python train.py --model="image embedding model" --dataset="photos of arthropod specimens (BIOSCAN-5M)" --train_examples=97500 --image_size=64 --crop_scale_min=0.7 --horizontal_flip=false --targets=["family"] --num_classes=218 --embedding_dim=192 --arch="resnet_bottleneck" --norm="batchnorm" --activation="relu" --channel_attention="eca" --depths=[2, 2, 3, 2] --kernel_size=3 --stem="single" --avg_pool_shortcut=false --widths=[256, 512, 1024, 2048] --am_softmax_margin=0.3 --am_softmax_scale=16 --init="lecun_normal" --residual_init="zero_last" --optimizer="nadamw" --lr=0.0046 --beta1=0.95 --beta2=0.999 --eps=1e-10 --grad_clip=5.0 --steps=13900 --batch_size=64 --epochs=9.1 --lr_schedule="cosine" --final_lr_fraction=0 --warmup_steps=1390 --weight_decay=0.02
Rows from block 3 of a small image embedding model, named by matrix and row number. Rows with one number belong to one channel. Each number is 500 + 25 x the weight over its row's rms, rounded and kept within 0 to 999. All counts start at 0. Numbers have three digits each.
After each channel's rows are labels from the 100 images, of 14976, where the channel reaches its highest value: "strongest on" is what is common among them. Only what is clearly more common there than usual is listed. The data: photos of arthropod specimens (BIOSCAN-5M).
# convs1: 3x3 conv (model.blocks.3.convs.1.weight, 128x128x3x3, each kernel summed), inputs 43-85
# convs2: expand pointwise conv (model.blocks.3.convs.2.weight, 512x128x1x1, transposed), outputs 43-85

convs1.100:520500535500541519499482488519516463512504518501489448504436498489510538518463532498529471441543539517528500523517527537523527496
convs2.100:505498516448497482545497501520479526479456500513504560500518538485505549461476475525501466522504505507513463544568541524496481516
strongest on: order Coleoptera

convs1.42:498496514495477546501495560504472477496496477501529486532528525519477514509495475493452486503485523505469482497542516482475498483
convs2.42:506514493502440500512493560540509508535498513489485485475472501521495492441521499617498507515510507460484517500485506488513536504
strongest on: order Coleoptera; family Throscidae

convs1.98:470512417490488539471471475486506507512507517514508500499503503490484520475513515484494472503438446512524488462523465453478438510
convs2.98:479462496483521495444531432498483498478523496514489503531521483520500512582535510492508504505462470515504497526487485488486501491
strongest on: order Hymenoptera

convs1.54:512507503496516471501496506497499496516506511461480499471496466480514444451506439511496497467500496515470492499456498508494502518
convs2.54:474530511499510502525502466450499498477503494493498498537538526494488524482503519503533463524515525517513509514482541490479505503
strongest on: order Coleoptera

convs1.96:470521465486495512493516480485488525498513490503495508475506502500487527535519532489525555527470468513523482480504465411474481493
convs2.96:499503488499550511485480462487479519485472502524480514517491473529485483542508506484515496485512501498514488498524487497504495485
strongest on: order Hymenoptera

convs1.34:522512532508527516533494510523523515506503510468518511531500499507494491505480517520494461477517551555489518521496531518529506512
convs2.34:503499516467511502515486509505522512526424514482514512502462514493468498508494512551528481525520542482536479513497520502523524562
strongest on: order Coleoptera

convs1.22:496499500512491516496491544493460485488501487494500490533515478490467481464519452489438510544477503492434470483506518486524466490
convs2.22:538484464476479482486532479546558504522509524463517478472481446537486506530509495496496461499476477479499499539470482506542561484
strongest on: order Coleoptera

convs1.110:492493481517475490488495532488496499485498500492482504501508482475467473480488456485449516519467480474425508473488518517524463481
convs2.110:512483493480481468542513513486520510535515493466536494467461457499496530456527554492513458507505487500491492542465507471489540501
strongest on: order Coleoptera

convs1.48:527529529517533512527508508523520520533513537475496514490498498496503515531503530523513520481509537556493518514490534516537501529
convs2.48:507489497482508510513482505514512511514450511490523512506471505495468491506496506563532495522539547485537481515500520503518513563
strongest on: order Coleoptera

convs1.80:481485492475442483486472502531455514471469482505473505471482490460493551519480538482483480524496488521522448492489473496501504486
convs2.80:500498487486538526461485548519482493485543462527547504469499462510499484506485430533510494474506492509516459510544489501480482519
strongest on: order Hymenoptera

convs1.60:470483475493488518469501506480504480480505480538529479545493494515464528474523480468481482498467476525460504475525482467497472459
convs2.60:505501454485486491490524506559499492503540509513519495464497517548512489514490449578455501485478474504473503508482462521513501499
strongest on: order Coleoptera; family Throscidae

convs1.29:516510512501518453500513497505505488520514524459468492446472488467509514517505505509526543482511506518504497506446507527510511517
convs2.29:487524508492505489551478476486487521484496480516506535521514508497470506475494500516541478493545535509513475509536552496477495534
strongest on: order Coleoptera

convs1.87:478458484513471496496496478498494491477501465501471486467493486454466525445512465480471446543475512472514508476504510481493469452
convs2.87:497538451518531543473486497526498513484504496531555484488525482544482472525429466481474486479495486540497489525479498464511506475
strongest on: order Coleoptera

convs1.123:520502498530505508532505495507528511514502513517474511477494503454503547478487496528471476558516527517479517515508514513525514505
convs2.123:483526478487473514474483512498522519505461543521504506481494470546494480556489478486531522529515521485503481524537525462513511536
strongest on: order Coleoptera; family Throscidae

convs1.12:499501518464462487468474537477466497488494504496501488519503484495513477470492460482467505407515493486442465501489484532479524499
convs2.12:498496510452489480532516527477480509496504482507511518495508529480493573467520515490523439554489491496492490530522540527479488513
strongest on: order Coleoptera

convs1.99:527521529516538537550491513511522516516509508475511519527518492514494464471501490533465447495517553541486518527510537500528498518
convs2.99:480504483478486519486500514482553520505445554476533485503484505530487497524505489508515484536512535473534502517479537496535539530
strongest on: order Coleoptera

convs1.71:511518513471540477538521489497486520516498503475477521435493509490499547542507524521534544495503522536524483512469487472478506509
convs2.71:502507495503568517484484504493504496495484469523514507504498487479497446499499475500503506449525534506522463489510499453500505488
strongest on: order Coleoptera

convs1.114:488467481480486527482478499517501492495529487479517500510493479495457487496453522486502493457479496517524497487495506522508456478
convs2.114:471484492483499465496531503501453511447493498523511498522508532493525521505484494544514489534454476532495491509484482481474475501
strongest on: order Coleoptera

convs1.121:508493516488499469472489502500499465503512514475472459478445478467509479476465462488503508429515486507474488499469506546505511504
convs2.121:494512518474499455590493483493475516490496483511503549514522535478491546440497502501509450522514495514492467532514532505479486516
strongest on: order Coleoptera

convs1.105:510473513532494531517483514518529527480505487519522525551529501516475498508505521499482450541508522507506535510529540530542501460
convs2.105:509514483475478486511474478524520514538471523475536516463452476499473507479510504573470497513515501482513465532502502494535555542
strongest on: order Coleoptera

convs1.41:519497497509471539517519485512502481515497505564497494522516480475503534451497491530475484586514517475496504513557504500505503497
convs2.41:467504475499488487493496506515482538454473512545513475473485456539495476532447505516519491486517479529479505523536481409475465514
strongest on: order Hymenoptera

convs1.39:502478507516496540511500510506507517478500482539526512547508534524489537535504542497505483512507518480525514507540521511516502488
convs2.39:485499493521467526472487514524548496526466512489523505484471453495474483510459502590495545521519499520504514516533518512555554555
strongest on: order Coleoptera; order Hemiptera

convs1.62:506500467533498469515512476507531507522507519500464516423495487489496544524507522516525536545489502493536527492483509496521486502
convs2.62:459510464513546523492464487478492501471511489536544489490502437523491472489482495515496509486524510531524480488518538373491480498
strongest on: order Coleoptera

convs1.88:483516466515477494493501527488505515497481519501479525504523484472458474483511462493459530531453477475433523471490503500522458490
convs2.88:509473497468509491523513531475480492508517473496522479461443445487516530465526528492524450485496495519483482529446485481483520512
strongest on: order Coleoptera

convs1.83:484462509501501497505483473526482507481484494520464512480512479442489581481515527496504520573499509500520489489520486500491511477
convs2.83:499493479481524508492477561544469505471504466569517493455479480502509485516481461519432497455510497535481470516529471458475470511
strongest on: order Hymenoptera

convs1.45:523538493511521472507511476498527502548526554454491507448491480507524534533525524529532546492502504520517516508459504516520500549
convs2.45:468503500507518529527451496484499510490500493518516528520485488512466485481486490560532504533558543506539484483527534464498486552
strongest on: order Coleoptera

convs1.69:498506466520500520505486561488512497501488509505490496519502500475471486485471468502447495535462493483435509486512520506528438489
convs2.69:495490475478468463557517500489506514512482527479515477427431463515514528450520537507504464508506495509482497549497485443500517511
strongest on: order Coleoptera

convs1.20:496471492511471512489482496512494465501487482510465454486446491445484528518482508484469479518487506480494478488514514498512486480
convs2.20:515542476492509510483507496493502533482483531528516512490521509554484476532488445484470508493481502524517469509541478485506492473
strongest on: order Coleoptera

convs1.37:493459516515508533497496517509510499458503460522524504552525514523456505507503521477476450512495511501500515491533529515535497447
convs2.37:510496488485479501506493499521526509547458518478515522455435471517476493498527504582479503506512494497504463531497486499560576509
strongest on: order Coleoptera

convs1.108:497486513489447537481516515515440497482507493532484512505516526456496499476510477499475486479487484486490444487518464485517498492
convs2.108:434520532495497496492502542455484502461519479508550482533503502511512512531449501497538501529500511526511486500456507446510506500
strongest on: order Hymenoptera

convs1.25:499449503490440527487524467497444504489497491518514493531508500472487543480501508508482457512498505502517453498526492492481488498
convs2.25:445535496507488498495488529512463549446509507550533475514508497532507483531457470501447504489489506524486506498491468477463461457
strongest on: order Hymenoptera

convs1.30:475495521506510515509483520489514557489486504506497535552538493474458506485505488475481461496494526496467517492512515517512489462
convs2.30:501473506431481498488506536503506519498436511486524493487498504487490546473529518520511453529496526471527466543531529532516540540
strongest on: order Coleoptera; order Hemiptera

convs1.7:527492527481511519488452532526471501510459468488493500503528472503513463496507484517493489537514492508480454508523521496485501503
convs2.7:505497459497448492511500528509519533516528534487516458465474469531506492472507509556502497507495467486468530508484473494493502515
strongest on: order Coleoptera; family Throscidae

convs1.84:482486483526455493478499519495487495475507498492489499494510483481458496510491473472465541548466485492432504467496528518549457485
convs2.84:527466502475487466522496504500517511531501504460529502452430445501483524468506529507494462498497499494501485542489488489522542497
strongest on: order Coleoptera

convs1.11:497479488532491494517492492487563496498471475507493501462497491488462542512539531496471522560469508514534546479487534492511466448
convs2.11:499535437514516547472494490492525521490487545519532500494532485552470475538508468481481516510490513506526495511462483478528504480
strongest on: order Coleoptera; family Throscidae

convs1.3:508529452531508502536488507482547536522495512492498539528543474512484470463529466529467482563477507501486545504508505477514442508
convs2.3:480501438505514533504500448468536497482505532481512446499520438555495489512527517494500491523496503498513526519459508446511502498
strongest on: order Hymenoptera; order Coleoptera

convs1.13:500477511523493542504492507511518508488491498540517503539496516508492550522494547493481449517505520514521517495541529516527497497
convs2.13:511507494473516493504476527503531517535474513483523530487492483474475491497454501551519506497519503460507476526515507519531530545
strongest on: order Coleoptera; family Throscidae

convs1.124:486490517491474517485520502506427502477504486553477489498517476455495525502500514493482496518495495465507446489530488487478489509
convs2.124:485521491483501486506493578498459539470506484573527499484491485505499497496480482527453508476502496514492496498540461465462452486
strongest on: order Hymenoptera

convs1.58:491477481538490513504499505508541535495495516503476515499483487468487541525460531480509488535483494503504543474518531532525483484
convs2.58:513499492466509507540488514485492517514499502494532530474467487512478517492493501524485476517507522499515455527540509477513502518
strongest on: order Coleoptera; family Throscidae

convs1.0:521510510497511472509499512501500496520502513465471500471496472466519447452505441519493496472510505510468490509460505517497509521
convs2.0:462529502498503507534489481466493511479491498501492506529537517493486522479494525499541477514526517516515500520499548495480501507
strongest on: order Coleoptera

convs1.51:502517510506552555516477486508527502507491491513535485517515504517492536525507564497563518495509515520535523516549508489512509486
convs2.51:532494467483487479496503496577483515495501533523477514442516513514506491448538486522492504473473484489482478522535484493493480519
strongest on: order Hymenoptera

convs1.9:499470506488456535481495494543449492505504509533496497535508477446507515456488487504495477508492480512518469490528467487475481518
convs2.9:448526502500496480510485563504450536454490489567554477509490504523508473515440472526469511485499496522498513498494473447467467471
strongest on: order Hymenoptera

convs1.127:521511523521535554534492523517520523509498502522516517547519508505498506504494520522481438529518540542500523527536532509535510504
convs2.127:497493474478490489486503491521536503518445537480536494462479481505489491517499494486506513506511498480516479523502495463528528520
strongest on: order Coleoptera

convs1.43:515527500487495508465522504486476463522502533496528475507497497524552456448516456515490507449514469505472472510500484517486513554
convs2.43:446525521506482504559497486465498490476520496518485510475493503502505518433535509515529507564518501516515517512500527462474459524
strongest on: order Hymenoptera

convs1.21:499532430528506510507490508482537524530497535512502535523540488510490472480533467515485460557461478489479536485519495488515422516
convs2.21:472494432492485523517507451471499499474509530498514455484479440547499503482528509521501487524507499506511527535467500420479483516
strongest on: order Hymenoptera

convs1.67:514516496500501448511502499491498508521500519461466512451505475459522481474513465524503516493507504502494488510445492502494509527
convs2.67:451525502513528521505480474422497506468513471519501490526549485495484506491501532485559479514525524524534509509508558490476487516
strongest on: order Hymenoptera

convs1.52:502508505482518477526521495504482515505501496490457519443493503458495535526505511510523529496500517518503474508471482480486505495
convs2.52:482517507496541503470456484493485504492481449531493495524519526459504488535504494474520513459546520521516476491525517506473488513
strongest on: order Coleoptera

convs1.125:493479512474473514531528509508450518470521449528473520497494502449464523494504530492486481536501522481495456499526489462474509458
convs2.125:515507528501478480485458579509461506495470445525488511465484538465516512441524517465462503472517499512465483508545509521474497512
strongest on: order Hymenoptera

convs1.118:509506513463511510466505493553471465546478531523469475499486472457515549465481489512501465510508477498521456497531478496481489528
convs2.118:485490475475473474508498553521471556472503489546515480473485486525508506491505509544480495474501483507472504519534484448448459520
strongest on: order Hymenoptera

convs1.117:532528528523532533551488498521527529523510520474508528512521485511506472479500502541476454506520554537487527530510540503534504527
convs2.117:479503485475490527502494511499537512500447543486526494501489494516476497512489504523532504533519530480533497520489533496521521548
strongest on: order Coleoptera

convs1.106:532520484520477441517514494506509502532502531478467517437502487478528498490499488551489492552507507460503506518461492493514500536
convs2.106:446534479510548517499470488445500503459513498540521478489507440527497476502524519519521501486535506554511492498494514387456457501
strongest on: order Hymenoptera

convs1.14:495494492517462522485523484547474507501486492547462504494500478452487473510510506497484492531489498454507491491529515475520484499
convs2.14:504561486506542509512470533506488521490500515543539506503511503521490444516449459504453508475516493509510496483504482501487467461
strongest on: order Hymenoptera

convs1.94:501503499498510471495500508494496498508508505474461497460495464460507463466507444502502508474494488514469493491460495508497499508
convs2.94:475523504492508488528503473450485507474503484487504501532541515468484540483490528485524474507518524507530497518482547523485508513
strongest on: order Coleoptera

convs1.6:505478479509492496508497499519499509511503501472485510503507466465503515414471454523468462518480501498518494494494491492477473498
convs2.6:421528512537494533499490489508475488444504489537500458538509478515498484481442504493436516484498525560504517496461502442486461468
strongest on: order Hymenoptera

convs1.115:519513505500515448506511495502507492524507525459466498441478490465517512515507499518524539486511505510502496509447504520505508524
convs2.115:474536510510503514547473467468481517478502481520509525510526508495475509478497518514547480502544538530530483521522553485472482520
strongest on: order Coleoptera

convs1.50:496457492527479490497460490497515463492482479493489474503487480472482539444467475489458432549485510470514517490502503489502478473
convs2.50:487529482526482487476498523564495511485491515520497472496499508546502464525447446521438511473501507506493506512503487505500486479
strongest on: order Coleoptera; family Throscidae