{"dataset": "photos of arthropod specimens (BIOSCAN-5M)", "crop_scale_min": 0.7, "horizontal_flip": false, "targets": ["family"], "embedding_dim": 192, "optimizer": "nadamw", "warmup_steps": 1390}
Rows from block 6 of a small image embedding model, named by matrix and row number. Rows with one number belong to one channel. Each number is 500 + 40 x the weight over its row's rms, rounded and kept within 0 to 999. All counts start at 0. Numbers have three digits each.
After each channel's rows are labels from the 100 images, of 14976, where the channel reaches its highest value: "colour at peak" is the nearest of a few named colours to the mean colour under the peak. Only what is clearly more common there than usual is listed. The data: photos of arthropod specimens (BIOSCAN-5M). In brackets: how many of the 100.
# convs1: 3x3 conv (model.blocks.6.convs.1.weight, 256x256x3x3, each kernel summed), inputs 86-128
# convs2: expand pointwise conv (model.blocks.6.convs.2.weight, 1024x256x1x1, transposed), outputs 94-140

convs1.81:547527524565525571531422519507477532523495542503548535580516504506564531475492519542525511527459570450443470517550497567498537477
convs2.81:448474494557564500438484479558507586511542460480591537542475458503476511505518520537488537523526533481491510521568498463520451478438524506503
colour at peak: brown (40); black (27)

convs1.33:530455414494496508480512456439495560518417467448479497486420437482557477449511563536432479530498518528533501519430495524505490474
convs2.33:549523513527515541522491520467362444471480558515473449537516478460565470497534429431539535481486433503483499417458561532423541471551487455537
colour at peak: grey (56)

convs1.204:492467478520443527547509533558498561563504552467486445516494517455475445531610569537469537434461541490485441433566507518524603452
convs2.204:497500524483485538440526429555507496505440525551514506463520481447498432462514433509563541522544502509472503458558512579477472416528510449473
colour at peak: brown (41); black (27)

convs1.255:485592564473481478530482503520476438456565517581566509493557520539471550483465453473568502474439468466438436546530537465480468547
convs2.255:503465461574548516498458502499576538570577508473494515547427491568501526482506507555465443484478518514594522599481475449549478564441482560518
colour at peak: brown (43); grey (40)

convs1.180:433427470476472501564540517541546472544527540528496456478496438479411478485532477538509529480490475538536462476522499438542551558
convs2.180:471551579452444533492471502527485464507439502601463415496488561483530458445485464544558536500536533459505498419504507566469463475542434428524
colour at peak: grey (41)

convs1.131:418507455474432489480513473474499509391526481584466502495533399509382508405435403421560473496527447494523508475482510446483439471
convs2.131:480597511440431501513519566488511484501471508540504493418550483502514451505524539561473467556603527472524492439512526490432479514526524469494
colour at peak: grey (39)

convs1.9:527485479512540495472510476491522513495491499507524461524518502510540495519483513538505463484550526548513556564459493507521494560
convs2.9:498501481547519592586487530468507506451464539502463503557493481508500469570491399440567551433454506528489500510470539486444548475506449501469
colour at peak: grey (51); brown (31)

convs1.149:501471518553532558474537498502519451552474551435542473550453503447515465605528456524435501474451516524476487568504489456513546477
convs2.149:440447587511494495515498523546470470522463471548482458554452532510511468550477485559575490488473483537539536466563472535524396451444437455532
colour at peak: brown (50); black (43)

convs1.20:401485493521513533514524515527514449488523533501514544528514500518463532547459351440513502533501399507485499517514504465501485551
convs2.20:476551491484503530423568509581527490536499457535555570474474558505457580532522464481450538531507578460516477473560438509543467523464526518544
colour at peak: brown (30)

convs1.251:529512543528542530469531505481534406495465509460542448518470504468496483585491447492472514420495505528506506582492494444529482527
convs2.251:439435581528494522516508516523476481508501454529483453569432545543482495518480498595593472471446502571559546479544455539551447475431417460527
colour at peak: brown (40); grey (26)

convs1.19:481502488456446422480510487480509425434449442420422519431408494518531504458454457473452491539475461534536486462506515529508445411
convs2.19:514503554466459500518529505395495393480484502484473465471472528496498510528460501508518501474457436456552428480452485535523455466473500457490
colour at peak: grey (36)

convs1.235:433512503488439490477484474455501500443512479496509484501481422486404482433490424484514465477505480482532444482515495444506499478
convs2.235:460522530430461526488425537582484482564435536571434462463564472493537451461512533505503463542530517482507506460462564487467495550574469501486
colour at peak: grey (25)

convs1.23:466425486518553530505524474476545550555458517454507528512469474471545488552500413525483478512509506544520527568494490459530507559
convs2.23:471475604511523465504515504557443497507461456512554476550466574497539404547508434516519556515482490536510551458545526545502474456499419460535
colour at peak: brown (53); grey (35)

convs1.198:425509489534500529536517541557509458517562535553504491526557479549451492535504412492541511508488437513499474510559507416509516559
convs2.198:492489522566521496452525519548493544534531481531512533548474531559475516510511448607539483531495526538556541470562471517562466475427448480525
colour at peak: grey (32)

convs1.114:490483366486442485520508508519496495528463486446375506472428475511567489453511498514465508513510499525540517412492502539502508453
convs2.114:513591529489475486504550520465449468422488536544502526523523456451485450508476519477526614536535467471415489362481537591437526498478500478478
colour at peak: grey (52)

convs1.115:492475508569528531540483518524512628522459523417531517561439500474539520515516461507477510520446505472425426573535482492496507474
convs2.115:471472539567482425470538513522488526516507512464614455510497521526520533568529494560510520545536508489513542436586486504526447455463508525603
colour at peak: brown (43)

convs1.25:473442384489447481486451440455492534517486511504504476513477425489501483422459475563464455522485497492538417506454490512499521443
convs2.25:441489504461490519529425581555492514489433439533482489484544487509545499449505501490527535473541439522483488480478555468443569500538501461527
colour at peak: grey (42)

convs1.246:500469535528520522466526484495539403532475502473530408517481460451479452548523475522470492436489502545505531542495494443526526519
convs2.246:450422575491512470498497531502491480540453433594454426575464541496493431538482484531570492491476484534507510476567481533532401465459412457502
colour at peak: brown (51); black (41)

convs1.179:448475518514546512492546486499561416546507523517515423510517434476459461517515456530521495456498461552492511528499501401549519540
convs2.179:449457578501517515508486549528468499505465418572462450566477558504455485528485487559560493461486511510521516468570495532516460509414417461514
colour at peak: brown (49); black (34)

convs1.225:428488502510428477545531540515500416462540470542490507507498468507450503455424419432559547501431435508490409530529506452512447514
convs2.225:520511475507479364465569471474467494538556502495511475419480509523477537556554560587506435521467501501534510436449531502481438532549478518570
colour at peak: grey (45)

convs1.176:503524491552487559489448491487479524531514526547494511557561440522531534454529551545522479519456552457432456443525503553508563486
convs2.176:461500515496554504412486439530514573534518460480551582496487436465478511470519537513506524559557506474469480515561504521527450462483520485490
colour at peak: brown (39); grey (36)

convs1.53:476476506520469485566520549526444456438513481462555488529445477461450495446473458489518559460477471480568450580497498460447451471
convs2.53:492491525507471417562455534446467470493512482526541346465463568525547456534540427473433424532464466507526564451427525557477465546572495520541
colour at peak: brown (53); grey (41)

convs1.136:529458496469541467516479466481534515516462517472534529491504532465487506549464430505523482486446535517433466542488487469538470586
convs2.136:483468524572494470492470480545462524551525539548528429536443535554554475566528458576505488490478517490517523505538495452557510493498465488566
colour at peak: grey (54)

convs1.218:515416384447499450504454485508475494506487521509448421469485482430546415425497547585528489480451517501480435421479490514493523491
convs2.218:468524494496528588538451564485434534442504502524500561509511546521499473424452444410497609447576520527462534467458518498400515497506465523475
colour at peak: grey (34)

convs1.40:552456507592539580538485507495521586534438516420535487585463517429562471563522513523469510483443570495466472558494487554525512482
convs2.40:480497521574505523447525471563491517504512525529560502559490477512520507526505485521529506504492494519486512478595500497508483460464507481539
colour at peak: brown (50); black (34)

convs1.86:508481483585497578476453497494458608531427501424511520585448476482562515492535514538445504545454540449441459515473489556453522444
convs2.86:472501541517506496458522476471477529512506467499596508515488495491517507520519504493504526520523491485498499487573488506529456443475517448547
colour at peak: brown (55)

convs1.188:518534523488508478549494533542516498498557492547531415511548528504534489491478504556546526443506518530492516532515496511511512564
convs2.188:513512421584557572520499557531506556478537561496467596581501427528487479508484443512494590419501541519454487532465534445449525531450520572491
colour at peak: grey (27)

convs1.116:431520494509475510446563466462536476440524500541512505513533440511385524454493387425514476494488421525518454506458516432519487593
convs2.116:497482540475485495492439505538514523551543481502529504466439578537522487482517562499449494545525520506592524517527503510518478531528422526527
colour at peak: grey (32)

convs1.178:454476499516505514470549485466580467565467556461510456526455458472427486539533474549500479459516499586547511498477504441581556544
convs2.178:495491487509463540503544508575496480480421521537453497521532496508471503500517459568563455451539569496488518469512505535506474528479531458477
colour at peak: brown (40); black (27)

convs1.14:443456491444503448467511450455551488473502458522498507461496397491365500445491469503497477484499463523510497505484516447570483537
convs2.14:544476485544547510467445492533530506596452461556508443472511496462508530475526570571444488501497474475562457545473495450511510586475490482552
colour at peak: grey (65)

convs1.248:420490382474424468509529506476501440474489485492424475482481404489395461440464449473508508485477453502528454469507497439512438461
convs2.248:512588530442462443518519529466444433498491468511538445446505519521488482528536541489456467553554475458474526381486523553473445501560501475512
colour at peak: grey (50)

convs1.135:504561507490517512501454499498502441535491543486530454509502474533528510469532563632479491497506535517489534482506493513526590503
convs2.135:459480466504650536500462459539518561504471469481516573537479406463464490468485523475537553460534526498489487517497547506486502458499483494511
colour at peak: brown (41); grey (26)

convs1.62:454500478564457564433481478462486469478473547515484507570490452523518517454541484502455452523493501461474507464499477505489563488
convs2.62:485491540503513493473505450470529491524495436469508538516494500465493564491468576527546483546516508501543466477543511545519488443494495463498
colour at peak: brown (43); grey (29)

convs1.80:457449406514493493487496480533505512474587498570495443524570454505457497452495519522528447473496476514441492519520506459512523540
convs2.80:498463436474487538595491534452493460461493508535504528511528459489505513556505445430519533475498518499448447547478567422410443538459492495440
colour at peak: brown (28)

convs1.85:554528499451515457538476547537514410520492509465491485460451584539583508504477524526462539531485532517477505498559503550528505433
convs2.85:509469478554535487504497466493546541522541561441471506535486463470522481475446534608530547499503491521520501497467519488529544473474543528491
colour at peak: grey (73)

convs1.148:515516497591486587494434513505454554527474533490507521597504477509550536481526530524489507521461565432422460480531499569483547463
convs2.148:481491520535534486416517453504501574519545475460578558515493473495486540486523540511498519544535521460486488511576486503538458456450539504493
colour at peak: brown (41); black (25)

convs1.28:391475453534415527515532492478534481457542523581476509555569409505365496468504464504539469510495448524519466441495504407533543571
convs2.28:464496489498493520480461532517459495530493497538538422438520469475520496480545510477535467550599497518495542445511548529454471491604480508548
colour at peak: grey (28)

convs1.2:561503521510577504483511471438549469503440504462568526505480517475518508603477450511486484494448541540460455614474482461542471587
convs2.2:449413546552512505521473516552468528499511448511513436521431554490538482584504412565510479472439491553532590535530466479519448502508435500543
colour at peak: brown (52); grey (25)

convs1.103:529570524483529510552473513495559457529556515530551464506555479514470488507518532596498481478433574532494451486529486482575557555
convs2.103:438466485548650537510448461583534587546472492554516536556473442463491450465509484495514516472526513536481547508529509488490482465474505505487
colour at peak: brown (42); grey (41)

convs1.21:583494552466503458504436462451461513483478448468548485467491551434542481496452466523503477482424547457455444542491478531477459517
convs2.21:527389482611551529506423507528503525538503496540561431583438487517509467519506403499496494429460516523577506531526449435508516513443486492584
colour at peak: brown (48); grey (37)

convs1.214:515533511515483496522469538521499419521512540495535410529488516505511470500516513589471529477506524506503530499543491477497568483
convs2.214:437432491534608514502469470581561572533486443481491540573470450478471464480484518504550517420502540502484495532555484488533497462457514508490
colour at peak: brown (49); black (30)

convs1.50:441550538516504507495540484491549491517508507541518467508537419535483498447497415495527498481518419535514494543499505420548488569
convs2.50:480518539477521550455523525533519501517491451518539501532457588572445533507518513513477539497521528512572508483552439478525474508443462506520
colour at peak: brown (39); grey (27)

convs1.222:416547524521466520459529494504533479485515538562522488525552421537451515429496399495515485494530436523528511519486511431537501567
convs2.222:485484531497522546462521525500571514516527463482481552509416601566459589473476569554487485502475547503595477531518460496545502499447459480492
colour at peak: brown (33); black (30)

convs1.56:496477445518514500594518569599517504502549475515461511508513501544532488554492475479512558544433464516502418512559501474537459547
convs2.56:495524540543459454502540478475470491531514557497512509527473515471600473461489461545492531503496470518470534439485535593526463458482499439529
colour at peak: grey (68)

convs1.166:469504532481497487532568525530521594486506464535535483487520474426504504430478451539538477451541494543617522524487476491537466569
convs2.166:559517516522505410536450474485498455525500458496562425493483517491556482482567460537356503599527470445499545477507520519499493487528498439545
colour at peak: grey (40)

convs1.195:473482473507503499508556541529513487533497516499484420509502529466433441538539510526455555436485466522486460494514494415510534557
convs2.195:503461497461462641462496478662536552538472558497421539500480570455521442459478462553589468455480507532501495509514471510503535497517475504503
colour at peak: grey (29)

convs1.247:552511535496549497529452508505500378527516503529574465501540516503529497568462507559489522485437540491458468569513497484510506519
convs2.247:443412524532592487508443440565514523533477428533489473587431500476470478533486487476519528438479517505504517503509517505550458461481478474503
colour at peak: brown (41); grey (40)

convs1.45:453477474512411534530438507513489619527534525499513500552507429479439474434499523555539497502535517474500479451517500467502560465
convs2.45:433494515475500520454435507581473498533421507514492467445576449491536491468562490511506512553611499484461504464495594502447511503565511493509
colour at peak: grey (51)

convs1.159:452518534441503463450536436425545491509489498503499503439489401501423507408519490510481419496492471531520495485441489481554505522
convs2.159:503501493531537535408457471533510486565451525542457487512477463531526524396538473502436533544543492453512496497458489511501497521480512489538
colour at peak: grey (39)

convs1.141:516527543532497506501467502478503434474538536474548520525487499522467507581484444497512451524412538480475404525539470458519523510
convs2.141:451406475552547527477458501519510563542488525503558434516434516505532477499527438531505463505501525543567575541544462472518432492461471512527
colour at peak: brown (50); black (41)

convs1.107:506529529462489449535502535547509500491546494536523413486536511500517486481459486536539522447506519530510523519521501508513504531
convs2.107:503495428552511560535506589523501532451529532461466587573508424503471491524470447487511565461496546502440458531429508454441511548432528540471
colour at peak: grey (26)

convs1.171:468465495514510519560537569573535498499536506503500504507494530513495498527476434461497570510517443531532522522573505470545474538
convs2.171:519490505543429490396596470513517528480460468512497556559455511524469523545499428505524476501461542481514484499536456485512479505413489500487
colour at peak: grey (45)

convs1.137:480444433537476546529512523551516601587493559451466454531490480451481434531622582552464527459476535490476441444534502500528597470
convs2.137:486504522509517522419525418549496507511462516555557494491503501453507453485530446499518543554538495510476502475598508545496458410519500417489
colour at peak: brown (45); black (27)

convs1.59:566508449438555453549433541540505461536503511471494461456477556503573480517455539589476536514498565499475509485532491537514509484
convs2.59:496497472552579498512476438553509592508484537520522526555473443440508462466457494508502620476508507500426505494472564497495533458459532515516
colour at peak: grey (53)

convs1.36:491444491532559531517477512510497502535459494418536507528467490463503497563499458530477523497418525489454387550535484439492509508
convs2.36:433453595475483500492494506525465503539434427556535438518481572477516426559517456482522518532477485549504596476543486544539426441489430453525
colour at peak: grey (48); brown (41)

convs1.154:516483445462471432523461529547453487475473475448430488457421470481578478447485491515475509510484497499535482495512509552497484413
convs2.154:497588518499454471504580568420470442418496539535475518525477501483481500552488514479561563513460472476469489438449523545458466490448440501472
colour at peak: grey (27)

convs1.155:517508482551549574518420508504495584566490553487530523565519478502539518504514520587486496536464568461436477496534501521506567504
convs2.155:431478517527568490454469434550505574536500433490585518510482488486495487504526499508488539548532535490482525513577510496525451434475505492504
colour at peak: brown (43); grey (32)